config.toml
norm_position = "pre"
patch_size = [2, 2]
widths = [96, 192, 384]
init = "torch_default"
adamw_lr_other_params = 0.00088
epochs = 12.5
lr_schedule = "cosine"
adamw_weight_decay_other_params = 0
Rows from block 3 of a small masked image model, named by matrix and row number. Rows with one number belong to one neuron. Each number is 50 + 15 x the weight over its row's rms, rounded and kept within 0 to 99. All counts start at 0.
Before each neuron's rows are labels from the 100 images, of 14976, where the neuron reaches its highest value: "top examples" is what is common among them. Only what is clearly more common there than usual is listed. The data: photos with spoken descriptions (Open Images, Localized Narratives).
# fc1: MLP up (model.blocks.3.mlp.fc1.weight, 768x192), inputs 0-63
# fc2: MLP down (model.blocks.3.mlp.fc2.weight, 192x768, transposed), outputs 0-63

top examples: text has "black"
fc1.157:28 44 42 49 45 47 61 90 63 34 59 56 46 54 47 53 26 61 85 74 44 72 44 51 50 57 65 55 47 78 60 81 62 60 56 43 57 66 66 78 49 62 39 49 72 72 46 52 36 71 44 50 37 62 22 41 56 40 58 52 29 55 62 44
fc2.157:36 46 17 72 34 46 51 66 55 50 45 54 43 74 42 65 51 62 27 64 77 60 64 88 60 62 53 55 67 22 66 54 65 29 47 45 43 55 47 28 41 81 71 72 35 39 60 43 61 37 65 56 58 48 72 60 38 51 56 22 25 19 45 57

top examples: text has "color"
fc1.666:28 56 71 63 57 85 46 46 54 60 53 36 50 39 45 50 49 38 56 72 72 55 29 49 50 45 24 49 56 45 61 41 56 59 25 61 71 23 31 56 58 27 47 65 23 25 66 68 73 68 64 43 52 87 52 25 75 37 32 60 63 25 31 20
fc2.666:57 60 41 55 40 39 52 35 34 32 64 53 54 88 65 77 65 33 57 44 33 67 43 34 72 74 53 30 41 53 56 60 44 25 28 45 42 64 36 61 62 40 75 60 30 34 85 44 45 30 37 63 67 48 74 58 40 32 53 59 44 40 62 33

top examples: text has "sky"; text has "water"
fc1.168:45 23 43 45 58 68 80 47 21 35 51 70 40 49 62 31 75 52 42 50 22 54 65 53 47 78 28 48 37 40 16 52 56 52 16 42 28 51 22 48 38 48 58 34 43 19 69 51 65 60 36 55 41 56 24 16 63 54 62 91 79 54 33 49
fc2.168:42 41 39 45 39 39 69 15 55 74 43 39 60 63 62 59 52 45 61 05 46 66 46 38 61 39 62 51 39 42 57 67 44 42 53 33 31 52 45 54 47 65 65 31 74 57 53 17 28 57 79 54 65 43 53 67 95 60 46 60 53 72 54 41

top examples: text has "wall"
fc1.344:18 70 63 74 41 43 47 28 26 38 43 54 21 34 43 79 50 53 44 76 58 27 59 50 64 35 35 40 17 37 49 76 51 51 49 49 48 60 50 42 51 46 20 81 30 74 28 45 57 39 70 24 54 45 36 65 59 43 43 53 41 51 65 42
fc2.344:37 51 55 88 41 34 42 38 38 33 31 51 42 56 48 29 27 70 35 67 32 49 49 20 65 65 34 71 21 33 47 34 39 44 65 49 60 79 57 51 47 61 47 74 43 50 19 63 52 49 55 12 60 64 33 52 71 65 39 50 40 64 55 51

top examples: text has "sky"; text has "buildings"
fc1.620:57 55 51 52 41 49 53 45 52 82 63 44 70 62 55 43 38 78 53 31 60 60 58 53 31 36 56 44 41 43 43 45 41 75 53 35 59 75 68 32 68 68 09 33 31 69 41 44 76 50 33 51 51 61 40 46 45 44 34 68 49 66 38 51
fc2.620:45 69 61 60 61 74 41 62 64 55 37 45 65 60 47 61 46 57 44 60 65 63 42 46 43 66 39 30 48 43 35 33 39 33 69 55 76 29 61 59 42 14 46 27 48 32 36 35 78 55 66 34 61 43 53 25 88 61 81 80 52 58 59 54

top examples: text has "wall"; text has "table"
fc1.151:53 53 61 76 67 56 57 08 23 52 73 33 57 33 41 72 49 56 23 37 74 52 69 37 23 57 70 22 19 30 79 62 45 42 67 46 55 77 63 62 55 44 43 48 66 61 68 68 34 61 32 63 48 47 64 52 22 57 33 29 40 58 82 34
fc2.151:46 64 38 39 25 26 56 59 57 34 60 58 63 31 50 50 37 39 47 38 58 67 65 79 55 69 41 71 37 19 52 26 87 55 72 60 70 78 57 47 46 43 50 55 45 30 46 32 54 68 52 48 48 46 56 46 44 45 25 33 65 62 62 54

top examples: text has "trees"; text has "sky"
fc1.6:52 51 32 46 31 58 65 72 48 22 57 48 66 36 58 67 81 47 59 42 38 47 98 60 41 28 46 40 42 44 20 51 61 56 38 73 44 53 61 32 82 52 24 34 56 55 56 41 63 80 23 40 30 44 49 45 36 47 59 55 50 66 56 64
fc2.6:70 57 25 57 45 51 67 58 37 58 88 74 64 45 33 70 53 53 37 21 51 56 46 74 49 66 38 34 28 43 59 12 76 36 36 69 44 68 49 46 52 76 43 52 36 70 49 37 53 37 29 42 54 53 42 46 67 50 47 31 45 47 57 24

top examples: text has "sky"
fc1.200:30 42 56 72 24 64 69 38 64 61 65 69 40 40 64 47 41 58 53 31 25 67 46 71 55 45 53 34 34 48 47 49 53 54 50 05 65 67 47 31 55 59 56 39 55 45 67 39 57 29 28 48 62 78 50 50 56 37 33 50 51 41 57 62
fc2.200:60 43 69 61 58 42 60 39 47 30 70 31 55 66 68 31 58 46 51 64 67 72 42 55 54 64 61 33 38 42 48 36 81 44 81 49 56 76 45 53 34 41 52 30 60 52 26 57 39 33 64 59 58 58 65 33 55 62 45 60 71 47 30 38

top examples: text has "bottom"
fc1.565:61 67 60 62 24 43 91 54 30 33 50 59 83 60 38 54 39 59 36 76 46 59 73 55 56 55 38 29 63 57 50 38 53 54 23 54 47 70 75 48 55 68 63 28 27 35 61 78 33 67 63 82 48 47 25 36 54 38 48 69 27 47 62 76
fc2.565:42 68 47 58 64 48 47 66 32 49 51 45 54 50 33 37 45 44 68 71 55 59 58 37 68 40 65 63 45 44 59 62 34 43 58 37 70 71 51 65 38 46 41 23 35 31 57 26 44 51 30 60 66 46 41 74 76 60 30 64 44 67 42 51

top examples: text has "woman"
fc1.556:42 64 61 30 69 05 22 37 35 48 32 70 44 42 40 39 69 72 55 50 32 69 53 50 42 27 36 77 70 70 24 72 48 49 60 53 27 64 37 35 40 62 63 63 58 57 40 58 46 46 92 54 60 45 51 52 56 50 23 35 37 84 44 67
fc2.556:55 22 58 56 45 52 57 87 34 42 68 24 55 38 80 63 64 61 45 42 49 58 67 83 54 62 31 27 36 60 51 48 57 47 22 53 65 29 36 59 58 29 44 54 47 39 60 48 32 41 29 60 58 64 34 32 38 34 40 78 54 38 41 60

top examples: text has "food"
fc1.352:53 32 46 42 47 66 68 48 36 35 58 36 55 31 71 53 49 56 50 14 22 42 46 53 41 81 52 51 62 44 57 41 32 44 36 38 55 46 19 47 49 48 88 14 55 66 47 68 50 66 37 74 50 50 57 67 66 68 31 47 79 64 12 32
fc2.352:45 55 46 60 39 48 30 42 70 52 55 48 48 47 47 31 51 26 70 66 57 31 49 84 37 57 45 50 71 50 38 57 62 61 76 65 69 46 66 58 47 42 57 43 54 48 56 68 55 61 36 31 63 38 71 39 58 43 55 48 53 34 46 49

top examples: text has "woman"
fc1.194:36 35 45 54 30 33 49 50 39 37 43 28 57 67 59 71 60 31 13 61 47 46 66 76 57 54 68 40 73 26 65 61 48 47 68 61 27 23 59 42 78 14 45 30 50 57 45 53 54 36 31 69 35 45 47 38 55 30 44 31 50 62 39 67
fc2.194:29 29 24 86 61 41 43 25 62 36 41 43 54 70 23 53 56 41 35 40 58 70 67 22 55 52 69 45 70 35 23 46 59 46 52 43 56 49 44 63 49 55 16 33 46 37 36 62 52 38 33 44 32 25 42 61 64 54 53 42 24 64 66 66

top examples: text has "white"
fc1.329:69 46 32 28 44 54 48 40 28 39 54 57 78 08 92 59 70 57 65 39 61 65 39 45 49 36 25 78 55 48 31 37 55 51 86 61 54 51 62 18 34 52 47 53 54 35 88 41 41 36 50 77 68 45 62 41 51 49 31 28 30 77 35 42
fc2.329:52 55 76 73 24 66 33 44 52 63 53 38 05 50 47 38 44 64 43 33 68 55 61 56 34 61 23 62 49 67 37 49 40 39 22 50 55 50 36 42 74 26 41 66 42 47 58 42 41 38 51 79 55 35 62 65 50 43 37 47 25 51 52 44

top examples: text has "water"
fc1.341:52 49 61 57 71 56 64 62 46 31 72 19 62 37 58 53 71 44 18 41 57 74 70 76 60 35 30 70 30 46 43 47 53 50 26 42 49 25 44 48 76 84 35 56 48 63 65 09 72 26 27 29 22 53 55 65 59 42 56 57 45 64 33 50
fc2.341:45 33 22 49 83 40 61 46 61 55 58 86 69 39 61 47 69 62 52 41 59 45 78 62 35 42 46 35 32 66 37 60 30 44 45 88 26 58 45 25 45 35 49 65 58 73 51 54 29 53 56 32 28 56 45 25 72 53 58 67 38 26 54 46

top examples: text has "white"
fc1.299:66 10 57 35 67 45 54 37 45 47 45 41 68 54 54 40 72 48 74 57 41 58 50 35 80 66 52 49 46 54 74 52 35 61 40 50 24 58 58 59 52 65 75 78 13 51 46 49 63 44 49 38 52 55 09 49 73 59 52 39 53 51 37 39
fc2.299:63 48 30 42 39 51 49 70 54 48 31 30 33 20 34 60 50 34 36 83 41 43 36 48 47 46 63 40 72 55 33 49 57 50 21 58 64 68 41 56 52 59 24 49 57 45 60 49 57 41 59 52 72 52 56 54 33 35 61 29 59 68 72 69

top examples: text has "black"
fc1.281:47 66 64 49 52 29 59 42 26 49 46 38 57 30 62 28 48 50 67 42 35 53 70 19 62 53 76 51 69 53 51 57 74 52 70 41 33 43 43 77 54 38 64 69 15 59 57 39 49 56 42 44 59 64 58 40 66 50 56 30 64 24 38 58
fc2.281:78 58 26 52 72 45 60 60 56 36 38 53 81 40 36 36 50 25 34 49 09 44 40 82 47 46 80 76 62 61 41 56 52 45 30 64 67 48 59 69 50 61 75 82 52 36 56 69 59 70 49 20 59 46 78 27 55 40 71 58 32 66 49 60

top examples: text has "sky"
fc1.427:64 55 49 57 62 31 17 64 57 50 35 40 25 52 50 70 57 42 49 53 25 64 63 58 69 67 48 44 38 38 41 46 54 38 54 34 31 35 55 18 36 72 35 53 63 51 59 66 48 32 39 46 57 56 54 38 49 64 47 77 33 56 39 64
fc2.427:56 43 53 39 60 56 56 90 47 77 58 30 42 42 41 46 56 18 51 26 64 25 45 68 76 49 42 43 54 63 68 46 51 47 81 64 46 66 46 59 79 77 12 56 46 48 26 48 55 78 66 39 43 59 55 57 49 34 42 47 51 63 23 28

top examples: text has "black"
fc1.286:61 53 67 64 51 57 52 42 55 62 53 17 44 62 51 39 33 40 48 60 50 49 25 54 50 37 21 50 43 34 58 91 52 34 51 42 66 22 42 65 34 62 50 63 50 63 51 69 69 37 54 64 70 41 35 45 29 59 49 61 38 30 42 51
fc2.286:55 51 36 42 05 20 59 56 54 63 61 64 65 52 41 51 70 35 61 44 51 48 58 65 43 32 60 73 65 56 45 70 39 55 47 69 53 38 53 62 43 17 34 35 36 29 37 69 43 44 47 35 51 66 49 69 50 31 72 48 44 52 78 30

top examples: text has "color"
fc1.71:50 53 74 51 75 56 44 50 33 25 53 27 46 58 47 70 54 61 53 71 09 73 56 32 90 56 35 57 75 47 30 40 34 50 51 46 31 54 41 51 41 29 55 61 42 50 77 69 47 33 34 45 49 53 28 56 53 62 51 85 46 41 28 37
fc2.71:55 42 40 57 57 28 46 55 53 57 68 74 63 22 45 47 44 52 23 40 53 60 58 84 82 69 39 79 57 52 58 62 38 34 76 35 70 47 56 65 36 53 23 47 52 38 66 35 81 29 63 48 36 40 44 41 69 56 33 69 36 38 22 45

top examples: text has "trees"; text has "plants"; text has "grass"
fc1.449:57 45 41 56 41 79 56 73 38 48 29 44 67 30 61 40 45 64 43 40 67 74 62 49 45 22 41 74 49 41 34 43 54 75 32 48 43 62 41 37 35 59 36 57 14 55 41 54 40 30 35 46 38 62 29 37 87 53 61 56 43 43 58 61
fc2.449:63 48 39 68 46 64 53 71 19 59 35 43 22 50 57 38 44 72 61 15 28 66 49 56 54 33 29 50 69 41 48 35 30 57 65 62 25 54 47 25 47 53 65 77 40 58 49 50 56 67 41 40 34 77 59 46 84 53 50 50 73 33 52 48

top examples: text has "wall"
fc1.269:50 68 47 51 31 75 48 14 37 52 74 25 63 66 16 55 53 51 66 46 57 79 32 43 44 56 75 56 46 39 48 43 61 33 74 27 53 68 57 41 53 53 99 52 64 49 63 53 60 55 68 54 41 68 47 28 57 59 15 55 71 69 68 31
fc2.269:45 60 64 65 72 54 37 62 53 54 41 38 60 51 56 79 58 70 66 59 43 71 46 54 61 39 61 49 30 25 41 42 70 66 15 23 30 50 66 42 88 51 77 65 49 47 31 69 24 72 56 63 58 45 56 42 34 46 44 36 55 51 58 41

top examples: text has "food"
fc1.246:11 43 60 42 59 44 52 60 65 61 33 49 58 51 49 53 51 54 69 54 56 78 27 34 80 54 64 53 68 27 24 76 49 63 18 69 31 40 46 41 46 30 39 23 59 71 77 34 46 86 49 55 32 63 59 53 81 40 56 53 45 44 32 45
fc2.246:60 33 50 55 59 46 57 60 37 47 33 63 16 32 35 57 46 41 61 34 57 51 65 66 69 86 29 33 75 30 46 51 61 52 46 58 36 36 60 41 53 33 62 67 48 62 44 70 12 68 52 22 33 39 48 18 34 50 80 54 39 55 58 34

top examples: text has "white"
fc1.100:52 13 32 19 50 82 39 47 18 54 38 40 25 71 58 47 59 53 62 52 58 40 47 61 30 49 55 41 70 74 55 53 46 52 57 37 45 76 57 47 60 55 68 55 49 77 50 69 64 56 11 79 39 67 50 63 55 69 15 54 41 75 12 18
fc2.100:51 36 39 64 65 72 48 72 82 58 50 49 58 51 66 25 63 59 42 42 30 46 40 62 38 43 39 52 59 44 46 51 46 56 32 65 63 95 28 52 44 52 47 34 46 84 31 20 75 56 34 64 87 53 61 34 61 73 39 42 37 32 62 50

top examples: text has "man"
fc1.527:30 47 33 51 16 43 55 69 48 41 41 46 64 60 88 67 44 35 46 36 77 39 44 58 48 74 69 54 30 56 58 62 37 40 59 21 19 38 50 62 81 56 54 48 47 42 48 19 51 45 31 74 60 41 26 63 46 51 40 25 32 54 18 45
fc2.527:71 42 22 72 74 37 60 57 69 15 55 40 43 37 43 47 35 77 41 50 72 54 53 52 43 72 50 63 53 58 55 57 64 51 55 70 58 51 56 51 41 81 69 39 63 46 29 53 46 82 45 39 41 54 71 38 42 75 44 75 77 77 22 62

top examples: text has "sky"
fc1.472:77 70 24 41 58 57 39 44 26 73 49 54 55 76 39 54 44 49 50 38 45 53 62 57 52 46 58 21 35 38 54 22 55 64 38 49 46 54 69 32 48 65 42 28 47 58 41 62 65 37 62 75 55 47 17 29 63 54 58 22 39 81 28 52
fc2.472:49 49 57 60 71 70 48 46 53 50 33 19 68 73 40 41 52 39 32 63 60 53 23 51 39 46 45 66 42 38 47 33 60 50 72 39 36 62 59 28 61 59 31 32 56 50 55 51 24 35 92 32 67 63 51 64 56 35 63 40 80 36 31 29

top examples: text has "text"
fc1.717:60 54 29 55 67 37 38 42 50 79 22 45 56 48 57 39 51 65 34 71 20 64 41 68 49 64 45 54 41 50 26 83 47 54 33 43 31 49 58 29 83 55 65 31 46 57 75 42 51 44 41 35 39 51 55 40 52 34 51 35 49 36 44 82
fc2.717:42 46 28 54 75 71 35 46 44 55 47 20 29 64 64 69 41 31 44 28 72 53 22 58 38 50 34 50 41 67 37 78 65 33 52 54 48 31 82 68 72 64 40 49 72 28 53 55 61 76 30 63 49 74 23 63 35 41 49 47 28 35 62 57

top examples: text has "white"
fc1.525:38 61 63 52 60 74 93 58 46 43 27 30 47 51 42 56 64 43 20 67 47 71 37 38 45 91 63 45 67 64 26 16 50 61 54 52 62 15 37 47 77 26 49 65 53 38 57 72 55 46 69 53 45 54 63 67 73 33 64 50 44 56 65 35
fc2.525:45 19 31 29 43 48 58 42 63 42 75 40 53 18 63 79 37 79 59 27 30 38 65 46 49 66 53 29 79 61 44 32 66 34 56 59 12 48 44 61 53 32 53 60 51 50 53 45 51 41 37 53 52 26 26 59 57 61 23 51 32 40 45 39

top examples: text has "wall"
fc1.440:45 35 51 19 31 39 40 27 42 66 55 54 26 47 15 89 55 50 45 40 35 45 18 58 51 49 51 44 56 31 62 65 68 40 74 27 66 67 28 73 39 48 70 58 74 53 51 72 50 82 55 51 35 49 45 57 43 68 21 49 54 51 83 62
fc2.440:77 78 65 41 48 42 25 64 51 50 41 41 53 40 78 53 67 42 71 56 49 68 54 53 32 05 51 43 34 67 72 54 47 89 57 27 34 75 38 32 44 54 63 48 47 50 52 48 65 49 32 32 63 36 74 58 46 37 11 35 49 62 27 33

top examples: text has "sky"
fc1.413:53 56 41 48 50 40 66 36 43 46 42 61 74 49 43 57 62 67 64 66 49 60 27 46 39 50 58 15 41 45 61 29 46 39 39 56 47 40 76 56 48 40 30 30 73 76 62 30 44 67 46 75 49 37 36 44 31 38 11 58 71 62 40 64
fc2.413:66 63 54 63 40 20 45 61 34 34 55 55 50 45 33 54 57 38 46 82 25 42 53 62 50 36 65 48 47 36 49 52 62 40 58 47 68 47 40 59 65 48 43 40 36 60 19 75 58 46 55 46 52 35 41 34 56 67 53 52 52 50 62 29

top examples: text has "dark"
fc1.652:67 50 51 45 38 25 43 43 50 59 22 55 52 40 31 64 53 54 41 56 71 57 41 55 50 38 56 47 36 70 63 36 75 26 29 64 32 61 60 55 47 14 56 38 57 59 23 43 00 40 79 47 60 74 65 44 62 34 36 43 33 60 72 66
fc2.652:31 46 50 48 75 37 49 68 32 27 78 42 52 40 62 45 63 49 61 50 66 66 70 49 39 30 20 45 42 50 74 53 62 38 33 16 89 57 48 10 51 43 55 52 58 37 48 68 44 39 57 62 50 42 25 41 51 27 18 31 73 54 62 70

top examples: text has "wall"
fc1.505:32 20 67 43 39 55 62 53 70 23 27 32 46 54 58 38 66 35 50 70 62 59 55 58 43 44 42 63 57 60 76 47 34 43 53 61 29 42 40 38 56 55 46 63 73 55 39 39 72 35 52 54 51 42 45 48 60 27 42 51 54 42 59 66
fc2.505:50 19 47 42 40 60 86 56 43 38 76 54 52 76 21 57 63 53 68 23 51 55 57 54 51 69 71 61 46 61 50 47 52 13 49 72 53 59 84 56 43 52 75 63 63 38 67 54 50 64 54 52 54 82 35 42 58 60 40 52 40 43 47 83

top examples: text has "wall"
fc1.432:63 21 40 67 37 43 61 36 65 51 28 20 26 80 42 49 53 45 31 56 24 68 43 58 25 50 45 36 56 61 59 72 60 48 57 74 52 59 38 53 37 78 87 26 69 45 45 36 26 36 49 56 90 63 69 57 55 35 41 54 40 46 71 45
fc2.432:43 57 39 37 55 38 53 69 29 32 61 33 88 36 45 28 44 68 56 51 44 77 29 41 21 47 98 69 36 44 54 46 60 45 65 38 73 59 66 41 62 46 33 56 51 71 46 50 48 60 53 68 60 58 45 70 59 68 49 40 59 39 36 70

top examples: text has "white"
fc1.223:36 60 37 55 48 47 39 51 48 60 65 53 39 56 50 71 64 49 51 56 38 32 61 56 46 41 53 83 46 70 57 60 49 24 74 51 35 44 54 27 45 55 66 71 63 44 67 52 20 45 17 54 64 36 40 76 67 37 62 76 72 63 54 57
fc2.223:37 42 47 50 57 56 55 21 78 49 73 76 28 27 57 51 65 45 42 79 67 46 81 63 42 58 55 67 40 41 74 79 53 84 45 24 37 57 40 25 61 47 89 39 59 32 51 25 63 38 63 62 34 79 57 40 57 33 50 43 40 63 49 61

top examples: text has "black"
fc1.140:44 55 56 42 42 61 24 65 55 45 31 45 69 74 67 99 62 61 38 31 47 58 68 58 30 60 30 59 32 61 64 71 59 51 39 41 61 65 45 50 17 19 37 36 47 59 66 68 48 64 31 40 28 74 39 34 60 56 54 22 33 72 64 64
fc2.140:46 65 37 53 49 70 64 69 52 57 44 41 41 67 45 53 53 42 61 72 71 53 31 42 72 14 34 51 42 44 17 56 62 42 40 33 18 42 36 55 38 80 68 45 49 47 37 25 66 56 61 68 20 60 42 40 45 47 55 57 28 57 23 14

top examples: text has "grass"; text has "plants"
fc1.669:58 52 75 81 60 53 70 40 51 62 32 55 49 58 55 36 38 66 35 37 29 59 36 48 52 49 43 52 59 75 55 48 52 55 67 59 61 53 46 24 47 48 53 58 55 55 44 46 48 42 50 28 47 53 44 53 49 29 06 36 49 49 41 51
fc2.669:53 44 23 43 38 28 51 18 88 47 72 42 63 58 62 37 38 67 41 42 46 66 35 46 32 31 66 50 54 22 55 59 32 48 78 55 34 64 38 70 61 65 31 70 60 53 64 39 61 40 53 56 62 50 56 66 40 59 89 62 48 38 45 31

top examples: text has "man"
fc1.130:42 73 38 38 56 62 62 42 16 36 40 61 34 82 45 50 38 56 53 54 45 39 50 64 52 31 71 37 62 55 55 69 54 42 29 57 70 41 50 77 48 27 63 42 59 27 64 57 47 76 60 22 66 66 36 58 64 55 25 33 68 45 38 61
fc2.130:56 54 23 45 45 46 52 34 60 61 39 99 71 33 78 61 45 65 57 49 56 37 54 71 33 29 62 76 39 38 65 35 36 44 32 25 51 59 68 35 44 55 62 74 53 43 47 59 33 34 67 40 41 45 27 52 42 47 59 48 66 38 74 42

top examples: text has "dark"
fc1.762:54 54 53 63 46 49 42 50 47 40 58 39 54 47 49 38 44 51 56 38 56 56 45 27 47 62 74 43 66 50 44 38 36 32 29 66 66 58 38 50 30 64 68 42 55 36 29 57 49 32 69 75 75 45 63 67 50 31 45 33 58 49 37 33
fc2.762:29 56 51 67 60 37 55 52 56 32 68 53 63 30 47 46 52 44 51 38 45 24 62 51 48 40 67 39 63 62 62 19 35 39 55 52 42 80 31 54 52 25 62 48 54 30 66 49 72 51 66 34 62 51 27 72 47 49 57 53 52 41 18 43

top examples: text has "color"
fc1.258:32 31 75 70 50 77 39 68 37 35 46 40 76 54 42 46 65 64 11 51 44 46 64 62 61 64 59 50 54 34 22 22 21 35 36 75 46 51 80 47 46 52 61 39 60 74 79 64 53 72 54 80 49 66 30 51 41 49 34 49 31 54 34 16
fc2.258:55 41 52 45 40 46 23 55 59 69 47 39 47 44 45 40 24 29 70 67 71 59 39 50 50 56 15 72 46 46 43 35 40 71 46 33 65 85 72 45 33 56 62 56 59 75 43 75 54 43 34 46 52 41 29 37 41 57 64 43 18 42 50 52