{
  "arch": "convformer",
  "model": "masked image model",
  "dataset": "photos with spoken descriptions (Open Images, Localized Narratives)",
  "train_examples": 203450,
  "image_size": 32,
  "crop_scale_min": 1,
  "horizontal_flip": false,
  "rotation_deg": 10,
  "color_jitter": 0.1,
  "method": "simmim",
  "mask_ratio": 0.75,
  "loss": "l1",
  "norm": "layernorm",
  "norm_position": "pre",
  "hidden_act": "silu",
  "mlp_ratio": 4,
  "parallel_block": false,
  "inner_norm": false,
  "drop_path": 0.15,
  "patch_size": [2, 2],
  "depths": [2, 5, 5],
  "widths": [96, 192, 384],
  "kernel_size": 7,
  "init": "torch_default",
  "residual_init": "none",
  "optimizer": "muon",
  "muon_scale": "spectral",
  "learning_rate": 0.02,
  "momentum": 0.95,
  "nesterov": false,
  "orthogonalizer": "newton_schulz_5",
  "adamw_lr_other_params": 0.00088,
  "max_grad_norm": 0.5,
  "ema_decay": 0.99,
  "max_steps": 19900,
  "batch_size": 128,
  "epochs": 12.5,
  "lr_schedule": "cosine",
  "final_lr_fraction": 0.01,
  "warmup_steps": 590,
  "weight_decay": 0.0,
  "adamw_weight_decay_other_params": 0
}
Rows from block 9, named by matrix and row number. Each number is 128 + 24 x the weight over its row's rms, rounded and kept within 0 to 255. All counts start at 0. Numbers have three digits each. After the name is the row's rms in percent of the matrix's.
# f: token mixer depthwise 7x7 conv (model.blocks.9.mixer.f.weight, 768x1x7x7, trained with AdamW), a 7x7 kernel
f.534 114:099138106128115137167136124149127139150163109132108093145127143121134184146101127135096119163110106146178097131142136156153186089128149143141164140
f.535 104:134121083101161141157100135117092173106135127123103102144089091074108130145145134077114102150132143126152120143115111126144153144115099147118093098
f.536 080:126160144119122122182134127112137124152131121113121138116133141115110072158097113135165142176030140120151138135136106139127138148112119136126108126
f.537 115:133150101096143166152158129106101113131118089149109098115148158129102100057083119158108141110118125100129138115104092110113143110103126140117104103
f.538 087:109118126139111112124143109127151154119123131139082118091117146106165173162129167164127164192141108129128112143102132101143140157119092167151149111
f.539 094:084094140141118098136115140132138144110110116124137138099114116103120109101053132130077110130150128138151089123117119117127121069099084096126135142
f.540 080:084136126129120099129113123140126127131136073149135149129137144071103154111065124093125131140161064135134121112132144126115106084140128155145117151
f.541 096:140144133146149149147119127106130144123135127140128145117109089156112091102202120107184123106112166106162148114142129148099131154106131100153109169
f.542 099:141155158158117151166136147131135135107142105123096102079096148162133117147141130157169107104110124144177143141120121152138161166153119155153142168
f.543 092:134114135136122127134128136146146131130126143152163186159152153155158194145180161171139149166168153140151125138142147130134148134139137137147135157
f.544 083:140129117125128119148136125123127111142133130137134165164125149149165172129196167153137150164087122112172108146137128151117106132148111075089147132
f.545 111:121109106109119098111107116125115105109100104107121113107093104087087105095106092091098109098099106093101113116113102104110109121105098104108094123
f.546 111:196167153168163143116172127141132157115107116106119122128122073113080105138121133085129112092127163133136143159119118129124125138118122122156153121
f.547 085:141106111139122129178167125132127123122156101137113099134142105133120137130110112130151161156223100138120157144132129129136155116106110153133151178
f.548 120:085092107100105142112101089099085108135111084128125093116082116087114134106163103092119104124116135149143113116119125118153123100121113089106144134
f.549 093:163132128141147160121148150120144136136127164134146156142120130175108123108217105111174143139118142129098176125124145106110108134152121154117112110
f.550 093:126101148137139127089101162116122124104151082131131130132113120164160170071183167127153130113095153087108124116108129143118113108102117144135102127
f.551 076:165112140136129144105155141153131125126161146125103105143105146160162167154174160178159121149106110140139147110114168112113157161151125164147107147
f.552 095:142122124114122148138126104144153127101159124152127140153161129188162161130182165174135152113146113140148158151120134151139144184156146146136134147
f.553 079:144143128121109130086113119126139122104098125121109131133128108168142144085140150130148150181207161128149121122172156147125141075128115135125137111
f.554 102:113128137108106130138114122148103124127090108118136149145121087082118143086128100053139158146099127137113139154166127112124108099133104120140113072
f.555 096:143119170122150149092126150127089153111136074114087066173116128120138125111104111097156133145159113132108155140141137127097140134158143119114154100
f.556 084:124140104127112117169149097146107129102105102150146106110127135140080075101064106075110115169151136138151103126118140110112128153137131125133136156
f.557 089:114142144089149155129091141096071143104111113119138086097106152083088099147094125116113133135130130120153109111147119148120145075140109099111125144
f.558 101:130166118168138139159154137108149147166127160140137139113130151178159129126133133189139135156144115157136123155156164147158139129173141130147158160
f.559 098:100110119107083111121088118146131104132112091121145095114121092101096144125106115086081111116139119089110086150113100134124111097120115100092096121
f.560 100:073141106089115116168117106145133106101125114149153102161158105163153123128089161130163114113087128151133090168144142126109126118117141118162116151
f.561 107:113098125126127102159106100116138083090111114118139116131133130176157179140180166162101080095123129112132111115108132124090101120120138137105134136
f.562 088:191138105112112155115165132151130119161143125137131089164115127169137084135109134121157115155057138126174118116130115116127149166122113124125125133
f.563 117:111114111158163164168139127147147135162188094118114114152118163105114145139138116163118103103114097104170111127146143119123174117091140111107127147
f.564 107:071099142169138092049131107122148112127121135118099066112118161119148166103153146117125124130145110124140129126109123138135142126166137137136121139
f.565 076:170148146097145104131115110137107144113168129136105043156107145153147126149068097139141130119110116126138125152154124116112123155116160104117136113
f.566 097:130109138137177157163176148141182131127152148116126155165144157093101127118078102076156129135098114110138144134118119110103127158117142120121122136
f.567 117:123115110128100153127101137134128107128095094151112117142141096080114138133109101101093152136082119145090087108168112143142120084135109107158129082
f.568 090:104148110144163124138164118116119125109101137129094144127123077120146211100165120108131119169128139137151151147142138130124139073126105126108111105
f.569 093:138134131097116119126142100139128145115107081124122104112129076069127147161077081128108113132139165180123096125153122145138092144114124116139144136
f.570 100:125134130142133149158114097139159145133118121113142156110095116155111147123084136150166127084150106115167182087085135145124126155083111157141110130
f.571 092:162133125105131143160135130113142150112091147131113080142116134181137077107121164167138154145176126152136148134158115130163141163108141119128169143
f.572 116:100141133097122131110110147127108139150117110113113077115130106092115097150106096104102105106083119115120119145108096138134104078125092076109129088
f.573 100:189166116127134138117157108144140095122114103128129200151137138169127126164182118131120131110127145160107143121109123144146145168143128121144151157
f.574 101:116099109098143138127141125085095128111104095093100129121083085118119148118190162143157161146132147151119130119162113150153140158131110095149128132
f.575 102:092136136144113142094122135123111100146146095103105092139136117089101110088082116091088156142171146154125102145108149162131135108129122105160104147
f.576 097:100149153090167170117126123104108111131120117110124114146118117142156185118088103149131144193176164146115143136123134131138105113164140128140106119
f.577 074:152112095145153127159137078136080099102130158110123091148136142103143112157066121101142117115109127089110119115112110116089117107106104115131114100
f.578 080:114117138159139110099091109129104108122086104106200108122134092105147208117134162112105143132103115119132127141129122126118116121092148140120111123